From a checkpoint of a small CTC audio transcriber: soap at rate 0.003.
Rows from block 2, named by matrix and row number. Rows with one number belong to one neuron. Each number is 50 + 12 x the weight over the matrix's rms, rounded and kept within 0 to 99. All counts start at 0.
# fc1: first MLP up (model.blocks.2.ff1.fc1.weight, 512x128), inputs 0-127
# fc2: first MLP down (model.blocks.2.ff1.fc2.weight, 128x512, transposed), outputs 0-127
fc1.394:58 48 38 44 42 40 49 48 49 50 68 55 58 28 36 45 43 38 51 55 45 50 51 52 47 38 40 46 49 50 63 50 45 64 49 61 38 34 65 41 42 51 53 60 47 31 62 58 55 84 55 49 34 42 36 61 37 48 47 49 19 24 67 44 38 58 40 42 37 54 53 38 53 42 65 67 57 46 59 49 58 49 78 41 56 49 70 64 68 48 69 51 27 47 30 52 59 41 45 42 50 35 49 60 43 48 55 46 49 56 53 47 59 43 56 40 64 40 56 38 69 52 55 63 45 43 53 46
fc2.394:43 43 54 33 56 54 43 61 36 51 47 43 41 55 75 66 75 46 64 54 46 64 45 30 64 44 61 42 40 37 53 62 62 39 48 38 59 56 49 51 58 41 48 83 51 55 62 40 50 44 58 47 63 64 40 49 47 57 41 55 69 69 33 62 49 31 37 36 31 62 46 58 50 44 35 51 45 50 51 38 39 46 47 51 43 48 56 54 56 37 67 67 50 44 42 50 43 19 47 42 40 34 45 52 68 42 48 52 51 49 42 40 45 46 78 44 39 61 44 39 43 50 51 63 52 63 60 58
fc1.395:45 37 84 41 63 63 69 44 54 64 49 55 59 52 37 47 50 38 53 56 37 48 69 31 54 55 53 58 54 57 44 48 45 61 41 59 53 55 41 53 54 52 58 35 49 56 43 47 49 61 47 35 55 57 38 45 55 53 63 48 36 31 47 51 41 35 54 39 41 51 55 46 69 72 31 49 57 48 48 73 54 48 56 50 29 38 71 72 62 50 53 55 68 46 47 65 54 57 37 44 56 61 60 54 78 41 36 48 38 63 42 51 61 39 38 55 17 61 67 44 50 52 53 52 41 55 49 43
fc2.395:62 52 55 53 73 43 43 46 41 55 66 36 55 56 58 59 52 68 57 38 64 35 39 42 31 53 45 52 61 51 30 39 68 51 67 47 46 44 72 61 44 74 41 46 32 61 47 66 36 28 58 67 43 49 47 43 39 58 33 44 68 73 69 47 29 51 63 55 51 51 68 59 65 77 48 38 46 55 57 37 52 58 51 70 64 52 45 75 58 61 40 40 66 62 40 49 52 57 51 73 53 55 60 53 48 58 67 50 50 49 51 51 26 51 58 41 66 62 42 46 46 44 36 58 58 47 31 57
fc1.396:45 59 73 34 63 51 61 58 56 47 60 63 48 46 58 54 68 31 68 46 54 55 54 71 31 27 58 64 42 49 51 44 53 41 71 50 65 76 58 58 64 51 64 53 55 44 44 45 55 44 59 58 53 61 65 53 49 65 43 44 64 40 42 25 64 54 43 55 46 52 62 60 47 40 67 51 56 70 48 66 56 63 67 66 38 34 41 53 44 40 59 61 66 48 49 45 30 52 42 41 36 42 57 38 41 44 42 57 38 59 63 62 53 56 47 46 60 50 46 40 35 62 58 61 40 37 65 34
fc2.396:62 49 45 33 44 49 47 58 48 33 73 67 38 49 46 58 40 46 56 54 43 40 54 52 63 39 41 37 32 49 61 29 60 57 59 55 43 84 39 48 84 38 54 51 34 50 49 54 48 57 49 42 42 49 47 59 56 43 32 62 84 50 48 44 59 51 45 63 53 49 64 56 51 51 50 57 67 50 41 38 43 44 34 62 53 58 35 49 66 40 56 69 47 57 51 44 63 45 62 59 40 55 43 58 63 52 77 42 57 55 26 42 50 46 55 34 58 56 42 66 54 47 40 58 75 71 46 32
fc1.397:71 41 60 71 50 47 37 58 57 47 41 48 14 62 61 39 34 60 37 36 61 50 45 56 36 57 63 33 30 52 43 65 68 27 27 63 62 58 59 51 48 58 53 48 57 41 48 33 42 44 68 55 52 46 52 55 18 64 54 56 46 48 53 58 62 62 50 49 48 36 63 53 55 29 39 62 57 55 68 48 46 53 51 42 45 42 46 34 35 61 58 32 53 68 41 43 43 39 59 61 47 33 56 42 30 54 51 70 34 49 53 41 58 52 52 37 19 62 53 44 48 41 36 38 42 51 57 67
fc2.397:42 47 48 45 59 59 52 51 49 53 46 48 54 53 44 43 72 44 56 39 37 36 32 47 60 48 34 27 64 45 66 47 42 81 38 56 36 65 73 61 76 59 43 55 57 69 59 50 38 63 43 49 63 75 48 46 37 36 51 47 49 55 56 44 45 42 34 39 51 53 54 63 41 61 43 51 76 54 50 41 57 57 39 45 55 55 65 52 47 52 44 44 63 66 48 58 49 54 59 41 28 34 41 46 65 67 42 85 60 48 38 60 46 40 50 66 53 75 45 64 61 45 53 40 68 54 67 61
fc1.398:35 33 50 72 44 45 61 36 59 42 46 45 51 66 48 47 72 34 72 37 38 53 47 36 46 60 43 62 50 38 37 36 32 43 48 48 58 43 57 47 52 56 51 48 40 50 55 49 39 64 44 56 57 33 53 53 40 62 57 54 49 93 47 63 45 57 36 40 45 41 55 50 44 45 44 35 46 43 48 64 57 35 29 54 21 44 29 49 68 49 45 35 55 30 39 47 36 48 39 65 39 46 51 63 81 58 65 51 61 49 49 54 51 40 68 41 59 47 42 28 77 44 61 58 40 46 53 54
fc2.398:46 49 77 56 58 33 75 68 47 54 62 60 41 46 43 62 52 18 32 38 38 47 50 57 65 50 57 43 42 53 74 51 68 58 51 49 63 49 57 35 65 72 68 37 54 34 59 46 49 34 44 47 44 59 51 55 34 51 38 61 36 33 45 49 59 47 52 49 62 38 33 48 57 34 68 57 45 53 44 45 33 54 70 36 58 45 50 44 39 42 38 44 46 48 37 40 72 56 57 37 39 46 68 38 40 43 50 50 56 48 29 61 48 53 52 51 36 54 59 37 48 74 64 44 46 59 49 52
fc1.399:44 43 52 46 68 42 52 44 27 57 43 38 35 50 21 55 80 71 42 35 22 53 33 40 46 38 38 43 35 66 28 40 57 49 44 50 66 46 70 52 36 66 44 71 34 54 57 30 44 43 31 56 34 76 65 62 74 46 50 57 50 52 32 78 56 33 50 55 43 75 58 54 55 33 59 47 39 38 40 46 42 45 51 51 53 33 39 59 51 58 44 51 87 57 27 58 50 34 53 57 44 43 56 46 32 54 54 59 53 24 40 47 59 48 53 46 42 70 49 38 57 55 66 60 47 65 48 27
fc2.399:52 68 50 54 50 69 51 77 42 32 28 41 74 75 42 49 50 37 39 47 56 39 44 51 55 37 43 40 53 40 48 52 61 40 70 35 34 36 54 22 62 37 57 48 65 51 37 39 45 53 40 46 40 50 26 42 35 44 63 38 36 73 63 47 39 70 63 57 49 70 44 68 45 34 59 58 52 61 46 75 60 28 38 79 45 51 45 42 40 43 49 40 48 48 50 55 40 49 43 31 47 35 42 56 38 31 56 32 69 71 42 61 58 34 45 52 47 43 61 37 70 48 42 42 70 47 31 53
fc1.400:52 50 59 71 49 77 52 49 42 80 48 35 59 47 41 43 38 44 21 60 42 46 47 34 55 67 51 53 23 63 52 49 51 48 54 48 49 56 40 58 43 40 52 37 31 46 55 51 39 44 53 64 54 48 54 49 56 53 37 53 39 37 29 54 33 31 66 38 21 64 66 39 39 33 32 56 35 75 45 46 42 37 53 29 42 43 46 47 54 51 46 51 40 69 43 83 46 62 53 59 66 65 27 49 61 39 25 24 52 68 46 48 65 47 56 52 52 51 53 67 41 33 45 44 65 44 50 33
fc2.400:51 46 23 28 43 57 41 77 50 58 63 65 26 34 59 56 53 37 38 47 39 58 68 66 42 29 57 37 44 53 56 49 53 58 27 46 38 53 65 56 78 61 55 51 64 58 37 33 60 48 73 41 66 50 34 66 30 47 43 50 71 32 64 47 42 54 57 46 56 56 54 47 48 55 56 20 36 73 33 36 44 74 47 57 55 48 30 65 50 52 72 46 53 41 26 66 29 62 59 43 33 49 65 59 15 57 56 73 26 59 44 44 43 40 45 80 37 44 68 51 53 59 49 41 49 54 53 54
fc1.401:44 27 48 30 28 49 47 52 36 56 68 54 32 43 67 32 45 57 42 17 42 63 23 44 70 51 59 38 50 48 61 53 66 41 37 66 48 58 71 55 66 49 34 51 61 47 66 39 64 56 38 41 68 33 59 68 40 69 56 75 43 26 40 45 58 36 58 58 38 38 70 51 52 46 44 69 72 54 58 60 59 47 52 44 48 47 54 39 46 42 43 54 56 42 47 42 51 50 51 44 32 25 60 75 43 56 41 76 55 35 57 47 35 54 45 45 68 44 55 56 31 57 48 41 30 59 49 40
fc2.401:57 73 27 33 77 54 51 65 34 50 61 68 56 70 36 45 55 63 61 65 50 51 74 26 45 40 38 45 26 39 51 56 44 37 57 56 53 59 58 48 58 47 53 36 39 43 47 56 44 40 64 71 57 65 35 44 38 91 35 73 60 59 40 53 47 51 62 41 45 42 50 61 33 54 42 68 49 46 60 64 54 25 59 57 27 36 60 45 44 33 75 58 34 30 71 36 28 46 32 60 49 59 49 47 37 66 66 44 77 37 49 65 55 43 50 41 47 58 42 70 45 28 74 44 48 52 52 52
fc1.402:48 74 34 79 42 61 51 52 40 64 42 49 46 44 52 39 59 26 62 56 33 48 39 37 72 61 35 53 45 42 68 72 26 48 57 66 53 37 52 62 46 55 30 38 52 57 54 64 43 35 49 41 61 44 43 59 65 25 45 41 52 53 33 42 36 55 51 36 43 42 57 52 52 62 67 48 51 64 47 59 35 62 54 51 77 63 50 40 62 57 33 48 58 71 35 44 48 57 53 49 52 69 55 35 40 44 31 56 55 58 75 68 65 44 70 57 39 30 74 49 46 48 46 54 61 42 46 52
fc2.402:45 56 64 50 48 42 57 50 36 45 63 54 35 58 47 64 59 50 54 42 25 47 45 50 48 62 52 49 65 83 52 31 72 52 67 59 64 83 48 48 63 53 50 41 39 46 48 57 38 59 58 36 53 44 40 44 20 39 43 61 29 32 35 50 58 55 61 46 39 64 49 71 53 59 65 48 50 70 47 53 73 34 48 40 62 65 32 38 44 71 68 40 50 37 41 55 40 32 35 51 52 53 55 46 29 53 40 61 55 42 49 48 61 46 41 26 55 52 48 43 45 36 48 64 74 45 67 47
fc1.403:54 47 44 35 65 65 49 57 46 27 47 60 23 47 58 48 66 59 31 32 37 46 41 37 47 57 49 41 36 59 44 27 51 58 58 31 48 47 45 45 41 43 53 63 51 53 60 58 39 54 70 36 46 44 26 46 32 75 47 34 61 40 66 60 45 61 37 52 40 50 40 47 58 57 48 60 47 51 54 68 48 46 70 59 57 48 53 30 74 69 65 52 62 48 48 53 69 49 55 59 45 82 52 53 56 51 65 66 71 42 25 40 64 55 65 61 42 39 53 45 66 62 45 39 53 32 59 49
fc2.403:33 54 37 44 55 34 45 58 51 46 39 60 33 70 26 32 65 43 58 55 52 46 45 44 50 51 50 42 51 64 29 59 44 54 76 62 60 59 61 49 60 51 39 49 46 66 35 45 66 55 41 65 63 53 68 62 42 60 32 61 48 50 31 52 52 59 34 35 43 35 43 52 47 64 70 47 53 65 46 22 40 64 48 46 61 36 62 59 54 50 58 45 49 58 58 68 62 45 50 43 33 38 44 32 52 49 56 39 30 63 47 43 46 58 52 57 63 28 62 55 55 64 44 50 47 56 34 10
fc1.404:66 62 52 46 46 67 39 39 70 44 55 50 39 53 42 34 44 51 40 61 65 68 39 52 51 56 49 69 46 61 42 39 45 43 50 42 64 41 52 43 61 41 49 20 31 48 36 78 52 37 57 17 58 58 34 65 27 49 39 54 34 37 36 58 37 60 63 39 50 51 70 48 40 42 61 54 28 69 58 64 56 44 41 56 62 65 55 36 50 36 36 50 70 55 45 60 51 45 47 46 34 56 54 43 65 60 73 33 65 56 34 41 71 34 48 50 49 47 55 51 60 57 47 73 59 48 53 45
fc2.404:47 69 38 45 69 81 54 58 50 62 49 64 38 49 35 40 37 45 32 40 49 62 55 52 50 45 46 46 42 50 66 55 64 52 26 48 45 49 61 65 53 43 60 68 42 72 56 27 50 40 50 26 54 59 54 36 54 61 28 52 64 40 61 59 50 47 46 34 39 24 53 65 53 58 64 43 63 72 51 60 65 54 50 23 59 44 47 56 56 71 41 62 66 65 63 45 32 53 60 52 50 54 47 37 37 41 28 50 19 43 44 65 30 69 41 51 35 60 59 54 41 54 52 35 61 53 42 65
fc1.405:47 64 65 47 46 68 31 59 65 34 52 40 42 45 62 57 46 42 36 33 38 28 52 69 78 29 25 28 49 66 65 35 53 27 74 55 51 49 74 61 37 72 65 53 83 77 46 50 55 43 37 67 76 42 75 36 40 43 33 52 57 64 34 66 44 56 64 63 35 57 60 52 64 50 66 72 58 64 71 47 47 50 38 52 49 43 39 79 78 56 37 43 72 56 43 48 74 64 41 21 66 35 57 31 36 54 37 45 54 42 37 45 56 46 50 47 59 59 70 38 71 57 73 51 64 52 57 54
fc2.405:22 31 67 38 44 56 63 80 58 42 41 78 44 55 54 41 40 59 41 45 44 53 27 53 69 17 55 45 44 63 76 36 60 35 40 47 33 69 69 28 59 71 40 59 37 44 47 64 68 65 47 33 63 40 28 47 43 73 30 41 52 53 58 64 37 71 44 45 21 39 40 74 36 52 66 47 36 54 48 58 55 59 49 57 65 42 54 33 72 63 78 29 44 64 29 52 54 70 40 48 51 55 75 69 48 52 67 61 66 69 46 32 29 45 52 37 57 52 47 57 37 53 59 57 61 61 61 56
fc1.406:63 59 49 61 45 54 58 48 72 68 42 79 52 55 69 63 46 59 72 67 69 41 54 39 51 55 21 56 54 53 51 53 67 63 66 54 43 46 50 58 62 58 49 57 46 52 48 68 58 53 51 43 68 55 52 70 32 43 35 50 47 37 39 31 44 50 37 27 64 47 68 17 43 48 43 60 54 56 53 50 42 59 59 54 50 42 41 48 52 68 71 65 46 60 64 61 64 43 67 51 92 47 71 55 79 40 49 35 93 74 52 53 61 68 50 65 47 47 52 72 55 46 47 47 67 67 59 60
fc2.406:36 28 34 58 28 83 49 30 57 54 56 59 68 08 35 42 46 48 58 48 39 48 56 42 65 56 47 57 43 89 57 45 40 46 50 46 44 38 69 42 42 27 52 52 49 47 83 49 67 26 29 45 83 43 38 49 51 53 62 52 40 69 36 64 50 42 67 38 86 49 84 51 65 69 58 55 60 58 67 53 41 37 71 52 38 26 40 40 46 43 58 63 46 73 55 24 63 43 53 57 56 35 57 45 44 60 82 58 48 60 52 52 40 64 62 72 51 43 46 44 43 47 51 79 54 45 51 52
fc1.407:69 63 44 32 35 53 71 28 42 46 72 82 68 66 69 31 44 66 37 50 45 42 39 49 67 42 47 73 61 72 30 27 34 66 51 50 55 45 52 64 43 37 71 60 70 49 52 68 41 55 56 52 74 52 57 43 67 48 28 35 45 35 62 38 36 48 52 47 56 66 54 24 50 74 63 61 36 41 36 40 43 39 47 48 54 39 54 34 51 26 59 40 53 55 54 65 56 48 69 42 73 51 62 59 63 31 46 56 26 44 58 46 40 49 40 50 46 61 57 60 42 43 50 44 27 61 45 59
fc2.407:56 34 57 46 62 51 51 58 51 57 49 22 22 52 72 45 18 56 55 49 47 51 40 62 56 39 41 59 59 55 56 53 41 59 40 43 42 60 23 56 46 49 37 39 86 56 41 70 66 34 54 46 50 53 57 64 70 57 40 79 29 41 69 43 57 45 45 42 33 49 45 86 39 55 53 42 63 40 34 34 40 57 63 38 48 58 55 77 27 77 54 51 74 37 35 50 44 37 34 50 44 45 52 41 51 59 64 70 56 38 52 30 45 59 62 39 57 40 46 58 54 47 49 76 54 30 33 47
fc1.408:42 45 73 76 52 50 47 56 48 78 44 49 40 48 42 47 57 62 45 49 57 37 64 55 59 67 42 42 68 69 32 70 57 56 30 65 50 38 46 44 53 40 30 48 41 42 50 40 37 63 43 68 57 64 34 54 36 49 59 49 34 42 28 67 51 57 43 56 52 49 53 56 55 50 49 32 43 62 48 46 33 36 65 70 30 41 42 63 56 61 55 60 46 47 62 48 41 60 46 59 46 65 35 54 54 48 50 45 60 40 60 53 86 57 52 46 31 51 50 32 64 58 71 51 41 72 38 38
fc2.408:59 58 69 60 69 60 33 38 52 43 39 44 48 51 54 55 54 61 75 66 32 51 43 70 48 33 55 54 49 40 92 88 45 42 38 57 62 49 41 62 53 58 57 49 40 46 41 42 45 51 82 37 33 75 23 42 54 53 39 69 47 32 25 56 54 43 58 59 33 40 47 64 51 44 50 40 54 31 50 50 37 45 58 55 45 51 47 49 54 38 44 32 34 31 79 60 23 66 44 55 41 49 56 57 45 38 44 63 31 71 41 39 60 44 57 42 51 49 28 43 57 55 55 44 39 51 53 50
fc1.409:60 61 62 76 62 44 50 46 53 32 43 55 36 46 51 73 53 70 36 29 49 66 65 55 47 60 34 52 52 56 36 54 48 54 50 39 49 74 48 21 33 46 66 54 60 50 53 61 50 47 56 62 77 64 66 56 54 65 24 54 40 42 48 58 62 62 62 46 59 73 53 77 39 35 38 54 68 36 42 59 47 51 45 59 42 54 49 51 48 38 56 52 41 60 62 55 36 63 45 54 38 36 41 57 44 49 59 65 51 53 50 47 53 79 42 62 40 45 43 37 41 40 33 54 45 58 65 36
fc2.409:63 55 39 42 30 55 53 45 50 58 66 59 62 55 46 32 55 60 68 44 55 64 49 38 59 48 48 27 38 36 62 37 70 62 52 50 64 67 38 59 49 45 47 67 38 61 36 63 63 63 61 42 28 62 47 81 60 54 45 24 46 39 60 56 49 52 53 59 51 18 35 34 62 56 60 37 48 44 45 47 48 39 44 59 41 33 40 45 41 52 32 42 36 57 73 44 55 50 68 44 50 43 51 48 69 51 41 51 31 55 42 51 70 51 44 47 46 55 65 32 42 44 42 58 51 52 58 42
fc1.410:61 32 33 54 58 53 59 58 49 50 40 63 50 78 63 43 64 68 43 53 50 60 48 50 32 58 44 45 61 52 64 27 65 54 54 46 65 59 68 59 48 51 39 59 29 44 50 25 49 61 50 52 75 46 38 39 45 30 66 50 31 56 31 56 50 32 17 30 40 56 59 68 58 37 73 57 82 55 46 63 36 69 43 35 43 35 37 50 31 74 72 51 40 44 49 41 54 45 50 54 44 38 37 58 42 49 55 26 49 60 49 43 76 41 54 50 50 62 61 71 42 44 26 75 76 55 45 52
fc2.410:55 64 49 75 72 71 65 53 55 42 67 66 57 64 37 32 59 53 44 65 53 49 50 35 45 56 32 59 52 45 61 65 61 54 71 63 47 36 60 45 49 55 52 60 57 50 59 48 78 49 42 42 64 44 64 32 31 40 37 44 47 46 46 41 23 25 31 31 63 42 47 45 23 42 36 61 60 51 57 51 47 43 52 57 50 44 35 51 64 61 48 44 49 55 41 63 69 51 36 50 55 50 69 70 69 61 45 48 22 48 42 62 44 59 48 64 78 63 54 76 30 57 26 50 34 67 51 54
fc1.411:66 50 46 31 46 37 49 78 39 36 60 60 37 56 53 58 48 49 41 45 47 50 31 60 46 54 50 29 36 39 17 65 56 41 30 42 55 47 49 59 38 35 54 45 33 56 48 59 48 41 45 59 38 59 63 34 49 58 67 31 35 53 49 38 52 46 59 34 50 45 79 68 49 38 47 57 62 41 34 66 56 26 43 56 41 36 54 51 45 63 74 43 21 37 48 54 60 61 62 49 68 35 30 56 52 25 55 42 45 49 38 34 51 35 43 70 41 53 57 48 44 62 65 51 48 40 44 47
fc2.411:59 60 47 53 40 56 26 56 49 50 54 52 65 53 47 58 48 54 36 60 45 63 54 59 36 60 58 58 35 41 41 52 50 61 60 44 51 57 44 34 44 42 44 52 35 58 44 51 55 55 53 61 45 61 38 75 47 49 40 49 65 45 50 52 33 81 48 55 54 42 50 59 48 63 59 66 46 76 35 32 62 61 44 57 57 48 38 35 45 46 50 51 56 45 55 40 45 34 46 56 51 27 62 49 56 60 41 40 58 46 39 53 27 66 50 51 48 41 51 30 34 46 53 39 43 43 50 53
fc1.412:42 42 54 57 64 41 64 65 58 42 63 51 62 49 62 33 52 53 33 58 46 48 32 60 53 48 65 51 49 45 40 59 52 64 56 70 57 59 41 48 62 41 41 32 48 34 59 41 47 35 49 60 44 41 40 46 44 47 43 45 28 55 46 53 50 45 41 52 32 40 56 74 38 48 44 54 57 64 59 42 63 30 65 57 46 37 51 55 43 51 50 65 62 34 42 60 50 33 59 46 67 53 61 52 65 49 62 41 48 47 42 69 42 68 34 51 62 50 51 30 46 48 37 52 55 32 48 58
fc2.412:44 48 48 50 55 60 48 48 46 63 49 57 40 66 50 59 39 70 39 53 42 25 37 39 60 45 51 59 58 38 71 37 51 45 45 51 40 33 48 56 38 53 47 55 47 55 49 47 30 62 38 50 46 47 40 40 41 36 59 46 44 53 39 57 45 39 64 53 38 47 50 53 56 63 14 62 29 49 49 51 59 45 44 55 57 76 38 50 60 54 45 55 49 46 47 60 54 58 59 37 52 43 40 54 36 38 31 33 81 45 46 59 51 45 54 47 41 48 43 52 47 56 34 35 46 51 31 51
fc1.413:86 53 32 49 61 39 28 38 25 32 76 74 47 53 36 45 56 28 52 39 41 45 50 79 46 33 60 59 39 46 38 65 57 64 50 35 51 63 58 69 47 46 42 74 58 65 62 61 44 70 35 47 64 55 42 40 36 51 41 55 49 51 55 27 46 59 39 42 45 43 46 72 58 59 38 44 54 49 39 55 54 56 64 41 57 74 59 44 63 63 56 54 52 53 46 58 44 46 37 46 70 40 45 56 49 69 48 46 39 64 68 46 26 49 55 47 58 60 69 61 28 49 53 54 63 44 49 54
fc2.413:54 54 67 60 47 64 60 31 76 73 45 51 46 38 70 67 50 59 45 44 69 47 40 69 70 42 44 32 50 54 79 62 64 41 44 50 31 33 25 42 67 62 49 48 48 47 50 40 64 38 48 56 51 56 39 40 44 51 51 82 44 41 39 38 51 42 47 48 49 38 46 43 47 44 52 69 76 33 52 40 44 64 57 42 48 74 62 30 34 23 54 83 53 44 54 60 46 45 13 38 60 50 57 38 57 74 61 66 63 48 66 56 61 53 58 59 47 52 34 38 58 54 45 78 67 54 48 79
fc1.414:49 52 46 40 60 39 68 62 44 47 36 23 73 55 45 50 39 56 30 59 49 56 47 70 49 62 47 37 46 47 48 19 40 55 50 47 52 46 36 62 40 32 46 36 53 61 56 38 50 64 30 56 64 61 81 48 70 25 49 45 46 32 28 32 49 42 31 48 44 63 40 53 40 40 50 42 54 55 44 33 60 71 66 58 68 50 45 33 37 28 19 47 52 46 29 41 43 55 52 70 45 75 34 35 35 56 58 50 50 50 60 43 33 48 74 57 65 54 38 42 53 43 55 50 50 56 50 43
fc2.414:28 53 51 48 26 39 49 41 50 60 51 55 63 47 84 76 51 47 41 57 51 46 52 48 54 60 37 43 45 37 73 46 49 54 56 55 54 36 46 51 45 42 52 60 40 40 31 38 57 47 64 61 76 62 46 39 56 39 53 41 38 53 40 61 56 83 44 24 58 55 61 31 50 74 51 48 46 43 49 37 73 58 51 39 36 64 54 60 57 54 36 68 37 24 80 54 56 53 50 61 67 44 53 54 38 58 50 53 50 66 53 42 45 55 55 58 43 37 56 52 34 49 40 58 26 41 46 60
fc1.415:55 61 73 60 72 30 36 57 53 49 60 30 44 41 48 38 70 37 44 51 45 56 48 52 50 28 38 44 49 53 60 35 68 46 68 28 42 52 62 52 41 48 42 38 49 53 25 75 47 26 37 61 55 57 49 60 58 38 60 32 36 32 48 45 69 56 38 45 63 51 70 56 56 59 65 11 61 42 67 61 52 58 54 34 51 52 49 58 43 41 43 56 48 63 49 60 58 28 37 65 48 45 48 43 59 45 54 43 52 57 42 34 46 33 47 57 62 62 55 57 59 68 54 63 54 53 63 44
fc2.415:45 36 34 41 65 52 54 36 36 59 49 58 38 57 57 67 57 61 56 48 53 54 43 64 17 61 51 43 62 59 42 68 40 67 37 55 41 58 46 69 60 50 37 38 44 54 41 58 45 50 53 43 62 48 42 52 40 59 48 59 62 53 58 47 52 41 25 51 44 50 64 36 39 35 31 66 51 51 54 60 51 45 49 40 46 53 34 41 64 56 43 48 49 39 40 53 58 52 60 45 63 56 53 52 41 58 36 33 54 36 33 72 38 41 47 50 42 40 59 54 55 41 43 41 46 62 27 57
fc1.416:54 38 47 66 44 30 53 52 58 39 61 47 59 26 33 17 69 39 25 68 27 49 58 46 55 75 62 34 74 44 42 55 28 54 44 50 46 25 60 58 33 66 47 48 45 37 57 51 44 52 38 50 50 48 52 50 56 60 53 40 51 28 44 36 64 39 36 49 48 64 64 58 39 46 40 84 47 62 50 50 45 55 37 59 58 46 56 44 57 63 15 54 57 49 13 59 66 61 50 29 59 30 42 57 29 50 52 66 47 40 82 53 38 68 49 61 52 54 50 45 33 51 54 51 57 45 75 66
fc2.416:40 59 60 47 21 49 68 40 20 68 35 55 51 62 51 64 42 38 41 51 56 45 69 42 66 41 36 75 38 34 76 56 44 35 66 60 42 68 42 57 57 77 76 24 53 50 73 46 53 47 52 54 51 47 69 70 47 49 53 62 69 29 58 25 51 35 51 37 41 52 50 65 40 26 45 53 49 50 51 38 45 65 41 25 44 49 55 44 36 65 74 55 59 53 32 57 51 47 57 46 67 51 66 61 39 43 36 26 47 57 53 47 58 19 67 54 51 49 48 54 46 36 49 53 67 40 53 46
fc1.417:58 60 54 53 19 55 72 45 74 66 56 33 61 42 48 36 32 64 98 43 65 44 44 63 50 63 30 43 58 39 59 35 70 51 44 22 49 29 39 65 56 69 47 27 36 39 63 42 46 62 36 53 32 41 50 60 46 78 54 52 59 56 47 42 61 57 63 24 26 23 45 55 63 35 46 46 16 64 60 42 43 54 49 66 43 29 28 53 71 59 62 61 42 24 42 67 42 63 58 70 46 72 57 47 54 68 37 69 31 51 28 56 77 55 34 72 38 36 38 39 52 56 60 83 51 68 47 39
fc2.417:37 61 45 58 63 66 52 79 36 51 17 23 38 59 47 82 56 19 55 60 29 41 54 76 72 64 72 41 53 29 51 81 60 63 52 87 65 51 43 79 45 38 48 43 59 31 70 61 60 33 17 40 44 53 46 45 55 55 73 46 50 50 51 52 57 76 70 46 69 30 30 56 45 39 48 65 76 46 34 26 32 47 49 79 43 71 30 52 59 36 57 72 21 38 47 51 34 49 43 61 44 59 48 57 51 60 67 74 59 42 65 65 64 59 64 34 26 55 34 29 61 53 56 69 56 47 49 59
fc1.418:61 42 55 38 54 48 76 42 33 58 69 32 47 57 37 35 42 58 42 57 44 32 47 78 19 49 60 45 46 56 52 55 55 29 47 32 46 46 74 44 46 22 56 64 64 53 58 66 46 69 47 28 41 57 56 32 51 67 48 64 55 47 45 63 53 41 31 49 31 55 53 62 39 32 36 62 37 51 45 52 46 45 40 37 44 46 47 38 42 62 47 67 49 43 34 73 46 45 70 46 60 50 48 55 48 60 27 69 61 35 50 51 57 44 61 40 56 36 21 43 45 43 27 38 15 71 51 46
fc2.418:56 35 46 45 35 49 59 37 53 46 53 52 55 34 62 54 60 60 43 60 89 75 56 66 69 37 59 50 57 34 75 50 63 64 55 36 16 50 59 66 57 59 25 92 59 53 53 40 59 55 48 53 56 45 43 63 48 58 50 51 60 54 54 40 55 54 48 55 49 72 52 79 60 52 45 49 74 57 64 58 45 59 45 42 66 53 51 77 53 47 57 59 35 41 66 55 37 43 38 74 62 38 49 50 62 66 43 57 45 56 45 52 57 33 43 38 60 56 53 40 37 40 47 38 66 42 51 56
fc1.419:41 53 60 47 23 45 53 36 32 45 25 37 64 56 48 46 43 51 32 57 37 32 55 35 43 44 49 64 40 74 25 40 54 39 47 60 48 31 33 52 78 62 65 46 64 51 35 46 44 37 47 35 44 22 43 42 58 70 57 70 64 53 69 71 40 42 29 44 45 46 49 53 45 60 49 35 48 54 53 38 70 59 60 63 54 41 63 35 49 67 48 53 49 36 46 47 42 30 37 38 62 35 58 53 58 50 48 53 58 57 31 54 61 49 32 65 37 53 46 27 39 55 58 59 40 42 48 56
fc2.419:52 57 32 48 55 39 71 50 60 47 47 43 58 51 41 69 64 52 72 58 61 32 53 57 82 54 48 60 50 45 64 60 46 69 47 22 31 48 50 51 47 41 55 56 45 50 28 42 49 45 60 54 23 63 56 43 62 60 63 38 38 63 44 58 38 54 51 55 63 56 38 43 52 39 69 39 41 48 26 44 31 35 52 40 40 55 36 63 44 34 36 39 62 39 50 53 49 55 52 69 51 29 50 50 57 51 78 59 61 63 61 33 50 48 57 63 43 54 50 31 74 48 52 36 52 47 64 24
fc1.420:40 62 67 40 38 43 44 61 34 47 51 52 48 48 49 44 67 76 69 40 67 64 59 49 47 49 45 67 46 41 50 38 46 57 35 50 72 45 30 48 32 35 56 47 49 41 34 32 51 56 39 27 64 54 47 56 22 55 48 47 55 41 37 55 58 37 55 42 35 57 73 44 43 37 43 59 44 49 40 66 56 54 67 37 47 38 58 39 30 39 50 59 31 45 51 65 34 59 48 56 57 69 70 74 56 49 66 37 58 47 57 42 51 66 65 57 33 38 69 41 70 65 42 56 46 59 64 19
fc2.420:51 48 53 36 52 66 49 60 60 49 80 49 67 32 41 56 39 55 56 54 53 47 71 60 56 43 57 43 35 37 43 52 68 37 36 59 45 79 49 40 40 45 62 57 28 60 66 34 50 57 64 65 40 20 40 65 40 43 53 46 48 36 72 30 29 41 64 72 44 70 44 33 50 29 45 36 40 48 53 54 47 44 59 60 39 63 38 43 74 62 50 49 67 49 54 49 35 54 59 47 53 52 56 40 49 43 41 57 33 43 49 60 56 57 46 54 84 67 31 48 56 42 47 54 37 32 43 55